Weights of a small image classifier.
Model: 3.47M parameters, arch gmlp, norm layernorm, patch size [8, 8], layers 8, width 256.
Data: trained on photos of plants, animals and fungi (iNaturalist), 155796 training examples.
Rows from block 5, named by matrix and row number. Rows with one number belong to one neuron. Each number is 500 + 50 x the weight over its row's rms, rounded and kept within 0 to 999. All counts start at 0. Numbers have three digits each. After the name is the row's rms in percent of the matrix's.
# u: gMLP up (value half) (model.blocks.5.mixer.u.weight, 512x256), inputs 86-171
# v: gMLP up (gate half) (model.blocks.5.mixer.v.weight, 512x256), inputs 86-171
# out: gMLP down (model.blocks.5.mixer.out.weight, 256x512, transposed), outputs 86-171
u.65 099:518478512628497544564335404508467523447494446495510437542462478495482518640566516399515503457531498485570520410519478576483424483476504489537565585552563516474539481491612530480525524490521397518548508462515474588486548523513464521391530541514475508508434585
v.65 097:553463472542405565515427446468431432442410529560382533455434483593531402530455540522403532591463543478535503460490486500498436485596587423501508425534431429559444448520592509442424518465532480543532434498390442496556522495473512449475531495579515488472465501
out.65 110:568516426429535485614534507497441600529569505513530557477524534513515473459605549462514498504448472533537508455428584474523520587466513554516462595558461465513537522553449517532491542557547509564469459541548519482466505417610435514462505482526611541528509538
u.66 094:543522572513399572505467445432451485430422440429484420547533529420483495461602538558519433467466523576464560452438539541526426529476468557521597482551549496575523543538472581420522436470463499495593594501428517533485466548511514532507503490517488414517423417
v.66 103:531520595492299583577514389496434509477412516531407427423487491539528515470537520454470487484468536519433550462500449575446465474506528477568479455550542479545595526516519568512532433538529491507524486522402424502487492507537505494439489541545516465563486474
out.66 095:402564430562590466500463508453454426634529569517437543536432457503471432490561587485411529479596402395523458579553580503428546488513553396474509498537520488469550391491587545503544518387528500520374560555461543444520533565445502439480465533596555527385549463
u.67 103:582534440438397448522558499501451503471506534537420458564453415458551447479515535534414510484541517572498485557495425503486454482426533554549513485528494465480568530498526512523455450517457421481498536480466455471460413543593488475578470471486565509523520439
v.67 113:533499521444370471492508481526436489510533595426528463442488369488468412442501563488511501549485387474488434571496558613496467460448519538479405463538469483624498542479599498474515534471539462385468560524482471446519460432486493434478483515588443591516453559
out.67 098:457441486441449454538549460512412504517431600463449522496571474446524398598471588536553531444508462419508463564437450533551484451468543571456487484490489440514482556449463515536529502525500505455470497606575629463560470473478516579521451548527474505465467568
u.68 096:602466486525536495500526495451469487501485503473548527550454450404483414571514539541432513524490452535593479377489473531590503549483460428610460489513470507540488467571517496451551532539487577493490472507470604574357442461488392494507464549540515472578475427
v.68 099:525448442432496441506503471549481495505477539550431495469473447524470476476551535462500429554471469476427537382500499512434527622538453471478367412583506420563516513487638551465481466486448473491559498416423593527530433395503469511460469494457531471530504484
out.68 104:459531419481445475459496512428480414518501568521577525460530593490488445462514460546488522523416521533545561566519509469446466506505474608610540391551484446506489479571542504433525467559575500573528531519517456537545537465482507483453549480409537433514493449
u.69 083:473388535560539360491549480526427521514524523477462549531570488465509479480592538550528460395414540522434555511533559548546524465503462561487527521516557604609548519449602462482479496470547582483440536483508431553570501534487437474504502539544473408478447479
v.69 106:582454437416461502426468495449505529468489477410544482517517509496481451528556525439473499526589492617569507621501536494418528664461469443543418582543434482505500497391498516449509517513465523526600491606528526499548530530567553553469430456458575457466563481
out.69 105:586503483533475586488489493502555477549475453457480545523498616471459488424506592479496508405497502459499488537550525499546471456473509410515436455503467477521406645373564528539491518519413489471642419519536464520456419540504482555441473524480506449505617484
u.70 131:409436517509432521538540553430597431535563557516539420452416553562548486535443446362503557605540464483552523465543465470591514516456542465437532512417440518454481405414492609529467508501617511484524459483537533576464531464490504455526524505427492490458549427
v.70 089:457509559521481525550483465502480476514490568564508425593413472573484419455575523512485548506489454471590564448551436525482461491434470450580500552520500614553465460485545550560546466398509517468471540434421412529450558458443499481481471583467551600460508499
out.70 124:380560533423474495494554497560455457534528519413455480442477449559612604564506518564484494470412459541573596422552515543542472512542475548503513483497560543530537440491490501582460482594469508484390471495353482476526527538501494509606460514443506537474482458
u.71 093:551448472511521468442515481505445516538474492535545540421522462401505550474499453419570487569529514468519575472494565450505549522511546503548539465427458517468376483501453514531384463489478580477504467440486470435497559488548624552576445487479507389452545473
v.71 085:531537501557489515492461428494487469419522584404459477567592550469529491556521533472528543483516456506500454525529576571463483540515447549500495545525546475448528502530497442482559568429489538524561588494451381465448386517467469507442467428540517505577465587
out.71 085:525542572449450421481496464520541548428427441491385513462471441533554425511513508499515580574438544550564514535400527574473492553397485462470526394535573552644447495440476435459480543463419481455488423527493518491473670474419584455425460497502556476513462571
u.72 099:542407391525526474477532560513463459508519548438496465427422480471533556543537500462510471420617444504563481389610475499541517440515474552621332546476552474511542490499536523406559487507493446477524448444461495460516548519484388535477510627489413495487400549
v.72 113:423493471479485462480585485563585515491502469528596456547520536498489498513420480527507483521551429499511545501536498527527439503482592448609456518593528470523507565453522481446526511496521535483498530485422415514576500456566489367472401505415471504433542570
out.72 104:410567443542445573448458549402525494441502490504553434485395477543451461443555501573448515398464448472616478573373459494553499561607522515513547448613464519503537570547517473416531461490560521563525547392515528535487567438518478555468523434463560545493427487
u.73 103:494567444592324555478538469557407448424518546401526474497514487494497513487576491543501475486531521470563509524531357496466512397498422424570455449478507451448566500517496521418522558502477520454571542497356496536495579444502528520490493590589478493520506477
v.73 101:627472403414482507484449431549501483507458458460544480497412466535568515485586571587445530492521509488509491499547445513562527610552555448547548544480463457557438485570516558442474458493488487536575512473518481520632484432455500506436484526549509437419534517
out.73 105:552623487543488392421481535511441481436461503439488503473466451448508535532555538439529499487497496549406459520550508553486476525585411479378518466561455464437473450533569580477489519490451527592568524498531530451590474464529401532559527496541470592472603558
u.74 090:509506500510483460445531474617425465550497459445507470462396479493618533548537497526461500439614518612623516493673513473546522491513470492583523488487467419481499495452506414558451554472559495507443593513478428454456504386495393474438427489424465570528422498
v.74 092:482417567487522390525462504640461495523507479512537467486528538487436540695541522500536497495466486526460534458582397507440511487432605566448423485593549468427566524451554431485425516525476527476419475463499354459565504421516456547429538487440486432527471544
out.74 099:533525428470549326570483527490476523512547526464549547446542567528507525540529536608519511443529518453462542490505463535569492585433523421542531464557537502592522466481608471495520459374532463513358475446537408490526498492471493436514435479494457474484447499
u.75 095:491449513550537551491403474596582497388450544591516451568547475478552509471488491503520413573499556541562540405488478501473466481503556374612486455490558566573558501521535519565431433497534539418450517478460509418397483442460487548487462470525510520489513536
v.75 105:470591560446531480393492472503522511519507519404449533469497461511416502584564518467523530437512473533440480523585521540561549574394470425496350513606521543501486496438622442535478557439450510543460501497570424490495559438506454489413455489429493450507488530
out.75 099:494549475448503442487560576383447436553523459461481509461468498518521506431578517405473540508496452512429456507523472458474502474461503451449537553508470484470527461575495453581481422477455477426545584482490444460510555456542443581521567556533471488484497558
u.76 129:480560537434511501474474499513483524569511488545525523577531494422523453463561515490488466521451519531476439479544459504528473440426603525469483411489476405504494485542547542474450405507634514562474550563433541653574536467411401551499430547462506576560477441
v.76 061:539503495563494500461540513565509492538558445417425496452387527462471438513547514542500573514447512503562477589518515501372433515459556430598442496568563545494498487509570442436529519429518447505511461436411457514428512457466479443535493480501524475455584487
out.76 136:492472590397490499620506567519459527553386433583552545490404503418452473505606472523535538487541497538611456600424577433464430526529523529488448422559498435454509439473467494542542476573541487548480552490452492600544524479540459485529502465504451498527452513
u.77 100:525466440468538467463467523508464510477505499489517498415495507462507519475487504495498483516470483599443560491513569555362462470575419467500532495422499500507476540520473525560497447471461572477475439516540491462494524615543574490558567499466565424469409632
v.77 098:468527592482467483540471455479518543544489475355477461479419551588572545567487535571502578432600514434551478464517560481533477593464418491445450594596493470526473489468535475482494512489454463538510480487487470470559522479549380398570350463453506528541503526
out.77 094:490556446488435565399567560490471560515459533563484470452472434588532405552495510494443515488433366411451467460504571527428486502470478504559492550525472520498481524586417448507568519575594520593476470535483457536563514594529503477449510582519492559564496555
u.78 116:475491400420601421459501525570510482513630464492433505464608516455540515478369460397541424514449428495509496472616518485478469414508548492492531502489408526539515452435579541531489450506575497408496455465605555536408513512514572458499503492476479549510585443
v.78 082:551487511540485444473463404496444492450497479505573491451519448540521495521435523509555423512471529581461487434537482590473422553523402516478593464579483521600541456507496472500448566506538474474496486523621565508475503427486479426451513517464512522530498525
out.78 110:502451511472516482438477508492404535502416490489447578504472559558512589584511448474559484484510549508498411550455532482476484442460463524504502532528596471545485537603466538542595466503502554446490522467515414495581438547501555456468462437485478532493450629
u.80 099:590533484524561502573484538636474503502427502506306491453320410529474534516479505552403496535504514663455495584525495501476531514552425458554446511611477433528496440500470406466509510503558346486471475395512553456517468445474435482492522522476483463530396528
v.80 104:582442536561496537461375522496402530555444509419421422509471555508563542462553536470547549499578426550497387445615441512562501535475490547440449516487458514596496492376498521483503503485514483527531510487513561515513436467384482515503493432488429487505450452
out.80 106:480475464589515490477574506484400480448526553584463445539521534490421452381462438469573563459525494440560504596441494498577476511467520514598516503471468524549548441445490488517510540442497579634589365448480498482484528447573491506554552465349543553590544485
u.81 102:568446578471479458459472448516423454454529469545510500513408551556574427490529641423487500528453521585524483564514434486518452524421518507476486565561481437527562395524551510525537567510483340451455457522449438483484414516527490479491549471516579479497470503
v.81 087:535452548479446530472442445488479512508525501381368435498443523405522572484493590485488578514579564541572447522506441556477450587471591503479394558544548563532541435497541471444509541412577444527634469409472528590557467468498501387535532501519518530613541546
out.81 110:444648538459454433613530560476549479602546451552412416450432531552493480461515521476554488449454504477447537569474465511409487556438454480482476396539469507456455492450412403497454522488568490525437442511482483420492448541529518521426566429501440524499510514
u.83 106:481513485474529565396532520484561520503567498471505444368546567561532482466433465449500423527427531465488567493487661514481532547469534521529563571529424558481526539561487578588492495556427467542551439495470399438573415528447551597499493530450496421447552465
v.83 070:488439411558458528565462466475489401509464555468464428483449464431512516617462507566490539439601486509521442502506461551535416507513441568540425468621522520570544523472555468478476598406502469443508471537458569547487497458561513414510409512526500523515535474
out.83 084:503506566519536543557426481326538489521477566533479509537545492529435612592444470565579591526456472467485414569491444390552543482503468405554505556460411453406523520492459487402461488527541517457450458457446426473487564443597493498569554475533512516476541533
u.84 096:506531452467529499605539448556460498509477489537503506508548518532498423567475536516436469536540503466558394494561486504407469487591511463521484548394586364455546508452594481481459508495431545526551520473534547431494522418398455501583418444488506556439490466
v.84 096:474552568545484543426418421560466482525469494521501407506475540521486430567441515594542499462456517477477475593478366481463518514388473505527453559578389449495551468551546493538479620437507475448508471536525548536547314461530492532398501500491596481434513510
out.84 100:446543510608483581436565348480518531570454477547483441464524502477496579477581521441547587529475493527554495433580480539474481536425501501469500615441473573455495516518553488610493504468467525443523396535478521487517508549500402400559426498507531469474481556
u.85 089:468526479441510435503492481554475474548567524493501579616535407395466471506460526484444464540475497504497533504517438535547486465464556498492526481454469461491568513479521551531458511496582514570494500552452524627597498529393416536413411512421515648612402461
v.85 092:534423499535494552418554448500497477482547537383478461445486566634506560530505458497454578484428605434498494489486532467475538506539498416511509419492432546466392591484459564436518500464404387408569496475564508462430518461524516502535541531539494420439616529
out.85 091:483491495589507493400476436398457512461488429486442557504499561613586546500482505510517524521460530396451513400515496532453481451549520553485558541506532522508496521496554511495527405503480442350491583419582511444474493442506532394476516445506482449432532488
u.86 098:502519555532381521464438407542542487452428516432571493481505525480618448558541554532463490528449550464576557522469431487434504472499417500568548589528542495570548498528537305466502503479489525519551549583451567483440511472496475529478520455520504510505470422
v.86 105:590428502520512474505461470521473541498435548519454514433487487456591428531551512468537531541469524497432499513532528499440470557483516499458487433525490524503593453459547441438530470435416448442458503534515429601534502359521453444420470519538471467598489585
out.86 101:443480454474549498442536431558541483430475476481525425518521509548562451491504389475482526528431433554486577530558536536458440474457501435541586571541521473551481539483572426458467442398473404496491514542471524578593467439537476508494532456475567582470486513
u.87 100:510444567515509515436514444435453532505559544365389543462507526427533430533569465499418449459453513474464400481444416485474530587471519553439517472451533473561490490546480629424473512446473510482485460561495565445511485509531441557466542477546565511560486480
v.87 095:581476546534535479502443483538456493457488561572434518545478506569590488494513577515461507461504533552520438545478525442473486538491461481456433420511515500537546539472495447388483482380521524510521491507527558504418421421465473311441523479531614509583562450
out.87 092:455496481422466533497527510455491449488609547551557441470498498484457525355477506592509445544475516445452545597499558490436483403535561571504512532397475454395462448503528493578518593513423443516583498482441522471396519476531505430463569519524475470496455545
u.88 086:504459448493482443525522479499528471510570533606459577527415443483516418488439522557411514477492443520490440487483451548460455464472500468557480533537494423587604409518499455558535491510568494438469491487455534535442441483457514421534453490533502565605420446
v.88 101:484394532499452439477498519501513473503592542559465487444506444522484567482554639589489412541442457508527350539518583545510455516453519467502492500516530489512538540413589481423482501487583448509529470542384425426507437530434553504428436540563520512503474392
out.88 090:402502552471506492542510605503484486553533518545537491506451469489440489437527469469602545460532481445499550557478546510551438507482534494527539626533545407489511507418553489504489567464546476457492495445439517542474479504558500461518539527472503610443590560
u.89 098:486476465513461519458488494433472489492465552592498508432525558547467531495528503521506599465390484501584560520500512490421476451518528416477491527483559494502433499426495450498537496482511519505469417545492552530527472509627432554474536576582463561503519471
v.89 105:435475517545500543440534509563519498431612426552484497413548394554504492508455494479506516524520473424483499526542515574432548406437551367558405565471490531443547467418602532517447565401472466474556467453504502491496484488459484411467445553514519558517473534
out.89 105:543490515530487462542454570530536493591505394411436483548507521492560548424481444477520523462448531453443485540460520514500390529501494533482501543456583596539552557516458502409535434505565476497508585453529550589455545480552447426405471571565575524459555601
u.90 097:525418580520523553487421416499508436482525489507490563461408532589478510437424502463518486484451556535655506460465495455561512429486540532567524456506535482481495503489573536583502531439546469484464538536457590437534384478496529430527527522460451557534385484
v.90 106:440499515561498418450572354524495459466557439499544489520524479663448413516509571452499554468513422495572507547517424516486551412464511435582485494603482524539478479456548442554493518458539518545414481464485494490482359461553455403425518528492525504524542466
out.90 098:443459526417465447458516509475470475553525554459528472399523456435555541497504521518582520525447494526537535594530498566437426588475478611483467536564472492486556467561504423583541579522542434426525588485524533413461496539457567553470578520516468427451596519
u.91 105:468554480521505472468451510495556528503513474540483482519487544490556515446411510447506450480507482477439542541532487547476486411555519536470586486502525519526555435465522444435540499436499565480397494432512587539462361495536460408465540451607445500525518433
v.91 103:561396457589459460495486462529473548510537529508533549479399554578595440498533555461552555517555432489525458543541478510493437507427489512463444478507528447600525500511508521502498511446582459459479517431418565515558506500498512474433422640543532455554542593
out.91 098:513487500443540467545400556529590515533487551522503474575414496489423567504542511552553490521520486566588384557481560494426398408531452413532389451479538556495549533484527388491482444595533521442519475542514443558444555491557467429607541519531509609569554490
u.92 110:570443477572394485571445523474469421461469466486552521494459432486571479506526551473436526565494398518564566473531451529477479457543499525462527494476418418448439438454588466469450533403556420531443506410465544525413533504531488521489535543530565420458553516
v.92 086:473521509448418472508446482537421490531445509547521452504421425514625474555581545529495479503447504538513474381545478588405472561372488464575424565566492474507582419518557524446572530519514454491462576542423415440459389424433496424511512540483581542592547531
out.92 116:549492467398393471562471546461507460498454489467560442496484477573457518614490524637531538510535481529580487458547526498644506601497487509581607456559482558549508468577506523476431479416492538495444524381516452514537500476467580537577516464463499420365537480
u.93 102:559556467573534456553378456493514492490518541483542460483554510528462506566517519484398460533556523417554509530474408506400440481481532531504497484570644500529537469502492405467529549502540498531468477585453471517504452500489518480521468459587522475513438423
v.93 112:447488511550457549495531368571504386482502457408561470529529549524466522565482525508487532479426551542519505441527526514474502453409469523522508493566567594576497451470524498459440456521500476453496457401485413587454478441345526511521439581508570463443503537
out.93 104:460465505476540581582512495422475478572470498421520505478449532461508490402469505400511518542555473505580515517466486552542461523481471560507522432511513581472383421553473482458477537414384553479488483447535521613549487477514483441548608433489625397446529506
u.94 093:565377427484480492487531538517656521521462568518418473495563571543517548476596489400480496580477417520467538451494520457465484551507539592487400456439528526501467470497524480549484410558478574511534364466535498428378485529530507471506524410435457444496437478
v.94 089:422541542575459514503548442534510449485544564390522401450454435542447539525447488553495441447488518423424520495494553515437494375468456494521558465437541509546522521431505423510509519489542511494487580501467494511491515486551578456411498594472515492514575510
out.94 088:537437466503450568424444493447508645549438558533527468456501590448543494416612559496529572411385634583574434413486454437493480530485450499559493527532496488473537500406534495463492487498442610470547577478516447483435419497534574475438502451491558468496479559
u.95 106:515526489535475550447442521463526518478440479407401541384604500429437493498590458448454448566464563489452471404441510494470560440558551555448627517424459511529512491597436504494446480535430553618492459517487524326459507513556418521569533451522474537511561460
v.95 094:476569554520502502489393454499408458421457435459414420507498432476485554515503542521411433583550468573429432477538330534443539615457501467494424541549512503495487550440542487511514553515450483544509603545508528539461537522503494490469553530469553503510466506
out.95 099:454468480505525474517533455523464434418449524444436614496532533502443326540508518628531601505553546517465454499473522503438532522497461488619568521505525454457575474541558456497517511474527514508490510526506542573513515564516426414555561397510554480492574484
u.96 107:530478475489502536492452517501596390537513535557536544568495485452498495480511565488434451597403440545560367513472451512461542505509411453476590432437456512521505501551492558527451414418461485420447472470523551443404466481521441418470527467514523419491496567
v.96 103:502476549565445468473407416564449449476478582490499489462527459419488470468567548465479511494499529573443495553489515518459481539561524519467472490530485530560509527464480407426497483494566481567432572498506528521548520538498509479412557593533560560533458452
out.96 097:514477519558546482462505512503537473519577430533403528607472521554407437508483458522639466437515415524549437583499518501494452535532458524451596496461526412444581441543457539509530612570403466469492543422574489510542535472442526472462469588508567524497459489
u.97 099:482486544554522514424493453497533445459528423456425525539529465423512562587506502466469412470571530511465507501494457512544472501424480473533473566610543453495552405491585486494549527405520531484574430528469558415468533476436564432493365490539499420511489434
v.97 106:457498511490506460443472473491503492519543435516435505516419471483517443497550543605504472526473499501488610523561516528450519484440478452500485547530546496520571545364565496461508550475446361386522504483572432431482545472511467488444381587433485471460421490
out.97 101:522438436515595491500509526543467526602554492437520534451507571481474476538555404453475488511539389548509460406486522467511500532554505393456510534500473506517539476544502551506431528513485536548514563461483436492608508504383412511564468495404465515512440518
u.98 102:450515502539369567428530489557559466464544505561475524462423475555461528581489533479437594439496534468539512443554435545564500421385544401545526531504528483415501503537543466563458477490562439526505507498478477481532514425540388455422504548481504516448543499
v.98 099:499503549567485443556439490524505464480450501544485456490509478484571465597544495480445536564459471487481481464529486509484507485507485441583525485585457550494512477414579482530532458521440477546528502493521496519490467389418539474476432540416500567488468416
out.98 102:501564606454563495486549496473578487496543517542522494501482527520553557468488483612530373482549573502516566475499448397545565470508535494516588448524471535462451486537444507556537533469470486504501492501495558476468518534408599432499493431519416439585452587
u.99 106:549445453467509478504483514467414523499591482553553491469494517444630466505470519434501482576528518550495474538513488512465478439512484562430538489483449446580592455430470501491442510485608517525556530535420577466427509550539438458537522519512464599450368514
v.99 087:434469561491442524454508409577542512473514436496528450484404469559608431513444572455505508606451508595546428490507463518478479572419445502469410440542491535495595386488536529536559529493511465455559474577515515583451468402540545504469510474449471429532385551
out.99 100:540403393509560544336520507527622551430530465538486416471558503518510514563457516529598512474538448437502533419613507457477476555426627467576552502535566501554481539524523505524510480566426460479529412494443565533547466592525581561565476512508453469456571491
u.100 094:470567520458449450481469483500500467495495514530570465473438434509547517453454533502526590524513475447499501566515431523463472591404548481505483560504498495508472488424523536402496493503438480463532489490532425558436419392460545521426456587491485490452447563
v.100 110:514504513504448481527504508485496484470490489526502462497539539507421428561670538544534512496412389482476552488553477513418530520451459475536505485493440482436580447444565435486519576530439570549454542509565489576458421529457555503369436583460497443510451455
out.100 105:501581499543449525524556412513478480533474464514541531567512503515456612531557443451444554526579488535543384487524587445581532539435500545426578500542469551432502520538506568528522450524557443552549451496489427481538514571401522623449543568443612524539499463
u.102 103:581515568520439460593568486485401408396388555486506463452386529553581523485517560588525479538509426586471511502477493483506459554508504553513553467519521479631501467504478510488546510486510445454445499537555518543477518515501467573442525581527551588536469403
v.102 101:590460542424508602449375432561418423428590544477482562482456512474477456521431567464518474496530495508476568463495479505529523454501528473558484580515432540570626546561544427446524509466497472499524609487508440547502480509509434491439488550476536462545492527
out.102 107:456506537420525497619446438494467560489668539452466512479552558550454555514449507456543508494441541525487484551408467475532495494551522453501550543530480559422520528515481594512509475576537507591504449456443571575430484489434529531466537510434579489535491554
u.103 127:474528493511457441433510521520477497515525454516487538485470457460509504472630522479478554516442525466573487476554504464514542458510486552523544389499518511520526518513468549476591427473449477490538597552499350451553565572504475564464492590524421482494514484
v.103 088:489557466555542516444441419533442507448526476453455440463540454526432466484610566524448480463514507471522579532545481529537453582469452499458502538497466492519647500584518571450540598410556408552502523533472424589445417503521461567380453494498547387492520528
out.103 113:517618485471493549486500541479491529462462540584419473474479465562500489377501500445558458445503466404505431473516442530506430497532506515485566509481444453539478500530485536503515521512643562533574405542470498439404495526509485537520567469526509531549480636
u.104 108:532596414579410514475487505470529485558503577575460531459444515622516555420455490536499500373570508554475548509467529452529461529495464500524432488548473416545495502565436487553455494505511477509565554455404501516551477554498544469495522570503526518546532466
v.104 092:544423524476567501562529464450458513483594505489465378508464548430528488516616457559457430485571527533515419517531501561488493609496553460470410467449492488477618504555492501437532517359501460460485486409461522557406520497543462433512394471495544526591461461
out.104 111:560590459446536506577371464454592436490495497514454422466425447506599485500486575561481505520453516506446509574515475549417544476460506558573440446529502489549547490589496593489390520513566536569490525517461482542430490517486554511438564480537524523453493431
u.106 094:458392590580510501500530490552426505453533482534536481509497490477572507487534553593503412501447574483509547445521467559477485411441479581569511387547492543567677470445586546496494559439456417429473576527468472586534542422487420453507524563562441444552448498
v.106 100:505483599565473522479390486480406510453436465516462502562529558555509495544540495522520464533490542463576435434557526540508547448565562403494507483535545536429522515435604431475558526434525435594481421518564449436471459502564513467470529453540495566544458555
out.106 098:520469514522540495581436534525539386561579590530610418553521465519445498503543568436505550547498488450515522472525446476515481448453488562508436437509472505559520466506484487609542589522544567458479514464488487531507489523469449459525526453518421479461524487
u.107 094:390466458495569467396506529441556534532489592546469392479532517513450512441457478445515402569474495431465586522506593448467510511543608508417374501551538533510463533508493521506582475583493496471528371484396521448517534485551478499535492439437486476467476412
v.107 074:568523554590396436429472542487555446527509497467533573436410506503572385523484535583496510482487415577461500502490405478546459556539534519547539466518536409463455450564463525558429546525457501442536526500491453488446472508583425450464489487475648422488581547
out.107 085:427541483393601482475460479513455445523537522496539482489609429476517456453490454437555510443554492528414508433510535494479494473527533598490467508500474442476496540454515517525482528420527525489484596494543489506539575508419563489491535578565487555553468496
u.109 106:495480432472493499463365506532458469436496495445516547495531511553528517535528519504491414457546440578552552469626469472484561484479470458607441468609497507503537446548510467425445557487577448459540487415444555501546522508559531508480582555438520417508397533
v.109 096:536470539544496487510479513468480506536505499526606518440542501402466475605503502503483417475663480556434380454626441519433471511400480490513399434424564553556513499395518500493441476536503420472572426462449521473445465522522606452483456508482617526497495447
out.109 104:447509483510521441444513510536457549479455459550481593545443469532383578539464497620466514548504418624450535571469581431481655547533543502532491574548527561490519509533529469526432445476481422501458524505513510478535504475466573549560536541426512538525460514
u.111 088:544485431564487517552441456478400467420402494514482509440491546549417448475418552524522534399457511489584380515469428499465471424524456483540419549614613483547483464535535560477474518470585500554506470459452506476611529533470554533522530440626496452430540485
v.111 101:491441473510550505515525510551483494527448512562582402436506513450543434511463498443517488606455332481492507536555531494430471466559609516446526536466684537517507438555491414478684463529450507448520461369415569501489380466394486476456517511534475491536516496
out.111 089:523549530502417525526464498472403421524458557485575578479470515534489484469528500569420595571421527456372543488488433584454511481523472448479541582496483492471466545535569573526496559420469543532489554557514523517490480473518487445439567594556516626431530458
u.113 096:485428445521462508495584493493445522452532502516579501430608479558539523472407490545551462539570521472496375457582529457458524509481447535544534543471464529534497563460473502571476478400488499486611596449584476573564518497521441543545471516530485435470480536
v.113 113:520440570493445527470394474472548497448467532567387464459483505541540433659546503490504554557398520477497543474612508544419519519394505510455546539512484518503494476544484553553456508510515428411531490568504519481389509372512501418508443452583473429486473458
out.113 091:437491533543522590483533433498492393529441490417415500419451555509366424545583503493480418375453432445595513445522431496513413448511573460525521616557503504506533479489606543504498477483547498514482548457462468582536521585571568557509557445562501512552464500
u.114 108:460502482660408500530533493487490486467490524544458577471472453462476525464497535510511574555550466447447596492511564477552449554544462520493490530593531470520518443511479430470518532457481520407597537468485495527529507486468510490526493488453662494481525532
v.114 097:576471552403485457442482484517403448516480548451452452436368483508474557518444538471519560465523428477592503640548442539509456529523512474467447599556498471567484454446557531540476630465492436433526431583469451482545524468541550460561451493436555474503428528
out.114 121:488483520451446468549520504503546511545509570548537504605556405461461561547453509507503545463521523482426469481559502513510511550530563499470509424524446560461445509529471510524558518492375448472513423461552517555498509503468527476517526532498426515522487470
u.118 119:514520432484539410521532492435464512584478490457513491428416522424546513468553511479558499526499517599459433524527536519489476650474413580527573393486479426511517419446482549500496438481524444491502401512529493451562428545519520519590537410489476478467494534
v.118 083:463468528562509457497420434555506482500473504413472476570589551452442376523466542515522455465521568600466508489521488539515430537414479442551420422539585458441517495504530483461497484474501495543456535509522505483489474466493491449466496463505538545534533549
out.118 109:523484399494518523503534468472481523517470492468542411547526558532606510435510519516549532499481481388585538475587444478461440525535591524507520507489397455406491528569467498501612493557531474507597462583453486484503521540549484519481529506563470435560536447
u.120 090:407494572572498563573528424524442458484552544374496453498428526546416507523371481510569537425439580443486544425467474555585468461500386529574472480488534623552472539499506533525533493534476434527468585412489570560511511475468440483465509565576421536509570522
v.120 092:503488454533469463497467529553507519495527473589602486440491472459481483488592525445483499592567380479506504527558490417397509615556481496510474397549521507564498497560489393434599510531411471550553511376508470518607444467657547489493537454484474535421542549
out.120 086:460398472540543684500460486579546498506482552438534527448473530527575426435434460540558469517405524516446601542584465584530469565512501485498578507429553462504504577494514464485518518467535578599527453459556413485507517504532462529435529515444519503462483524
u.121 124:499381562461569539512491481522496488533477451511460495525486501558527438493465476494490549535485476501556454474527540462461552468592462418485591511429431520534486500495448542507457446534590525405452576438545482563356493452440629463613467448478434534493448490
v.121 084:530497488592453576464427406509538462457460461580466469484508475530572500566562528599518423523478538550505470493529484448434544461444489468547496475540530496437530495526509380554444570461482599549490566437485587515474523446396508418483432494543565383552456439
out.121 114:513524527581443495513456436493487472506556533378391469585457554463507473459517473550504556443490482453566511564385496492493514391580522537463486487451500539532398475397444494512474554542540601451498617519559466523451522534571534578431523504449496598486470533
u.122 094:580468494450488540603497523542483531477568566468366438519480447446528514454494505485493485459533518472550454545467485496468492514595429478495493552453449414446448587518460549520510507534498510515572535540504555486475540554636474448522451492341551464459593487
v.122 095:575448475537473524473573511547429475442576529435470436586428466551537431542446487499467588444605497482630506520488504469429486526472462451634424493472466414519459530441470478472506497510548531473543542523527596464482519509552511382472413465394519467514526483
out.122 090:545477549430480485518536450498466591531570437388472481482568480490370461563516483574495429507503541609498467492516461373457522528455436484507518505511494660575533521508477452566485543557518615389467585476504476509515449497506477581493496574455576444436482476
u.123 112:500611586632395467462458559566571476514447471469408566373415554449477456492438498487481536442470546504490374514553565468416415487542535508565502519492595559459445482558532521507495495478571462550580526438495475461557533547482568514485503458581564432471572430
v.123 089:455428573535523546474424474596456521512408439421460503471409574468531469477428518515459509508446546423588456599503431559485459578556508439529444485582565458388505519523608582435394525497535436451500503523444396511494540441492559464541496503602510442490524566
out.123 117:482676457503486457571525524439512497550499574488465577361506513460478488548587586591551506489544388409467479493478495554550483484511569526497512533468554544498552482487480481448501498459551592546537486480473465539454526462479405487570441503523586462529506486
u.124 095:575426461651439506579510469471400462409468489516408466535481439486502518636478510577421517476626484446514395513563416478381484465589393548490453603503530460572532529461469391496515499500496478527471455559548570503392473511448476462564515511487507535483445479
v.124 100:553519494446445388458501441513440523451607506413484406474471510532535531475497477522455472434611526598548442568508603475448428531399500450522456467590464486513535512438548473534537397497460468419512593435469427549555488465479498561485406465565559437531440522
out.124 101:501403483444445412486540509534500447458460508525497543516503499506427454495518445497475501488503433403539553540541447520469459474483460421625576450448555461589491584461538570490525445462495478523564494598501468559525414443557475522491499547531520547556562517
u.125 096:485546451556496450439429525572514520544410576482493506573493542488506532560522582521517574482467438526447473450536594523526497487442504511571505474497483461487531441401554401553457525392602498475552489552484560426568445476492498500488563503519462503581508477
v.125 097:511467554505442515490520473559519424440596450457464544458542465639468519533480526461550537499504444586480506485552435526499511470553588473499464533515531421475580505537534414540551554545467566550462491532427438460527545454513531477540453556467474456522554530
out.125 101:531475420433539395490563495534525465483485564505577553544570560464446567569479444509432478533525573451575528353547528415547480508471464500486510489519578516522551505445404498522474452403392530442426496454461502448524532485520534447634530487376459442494489470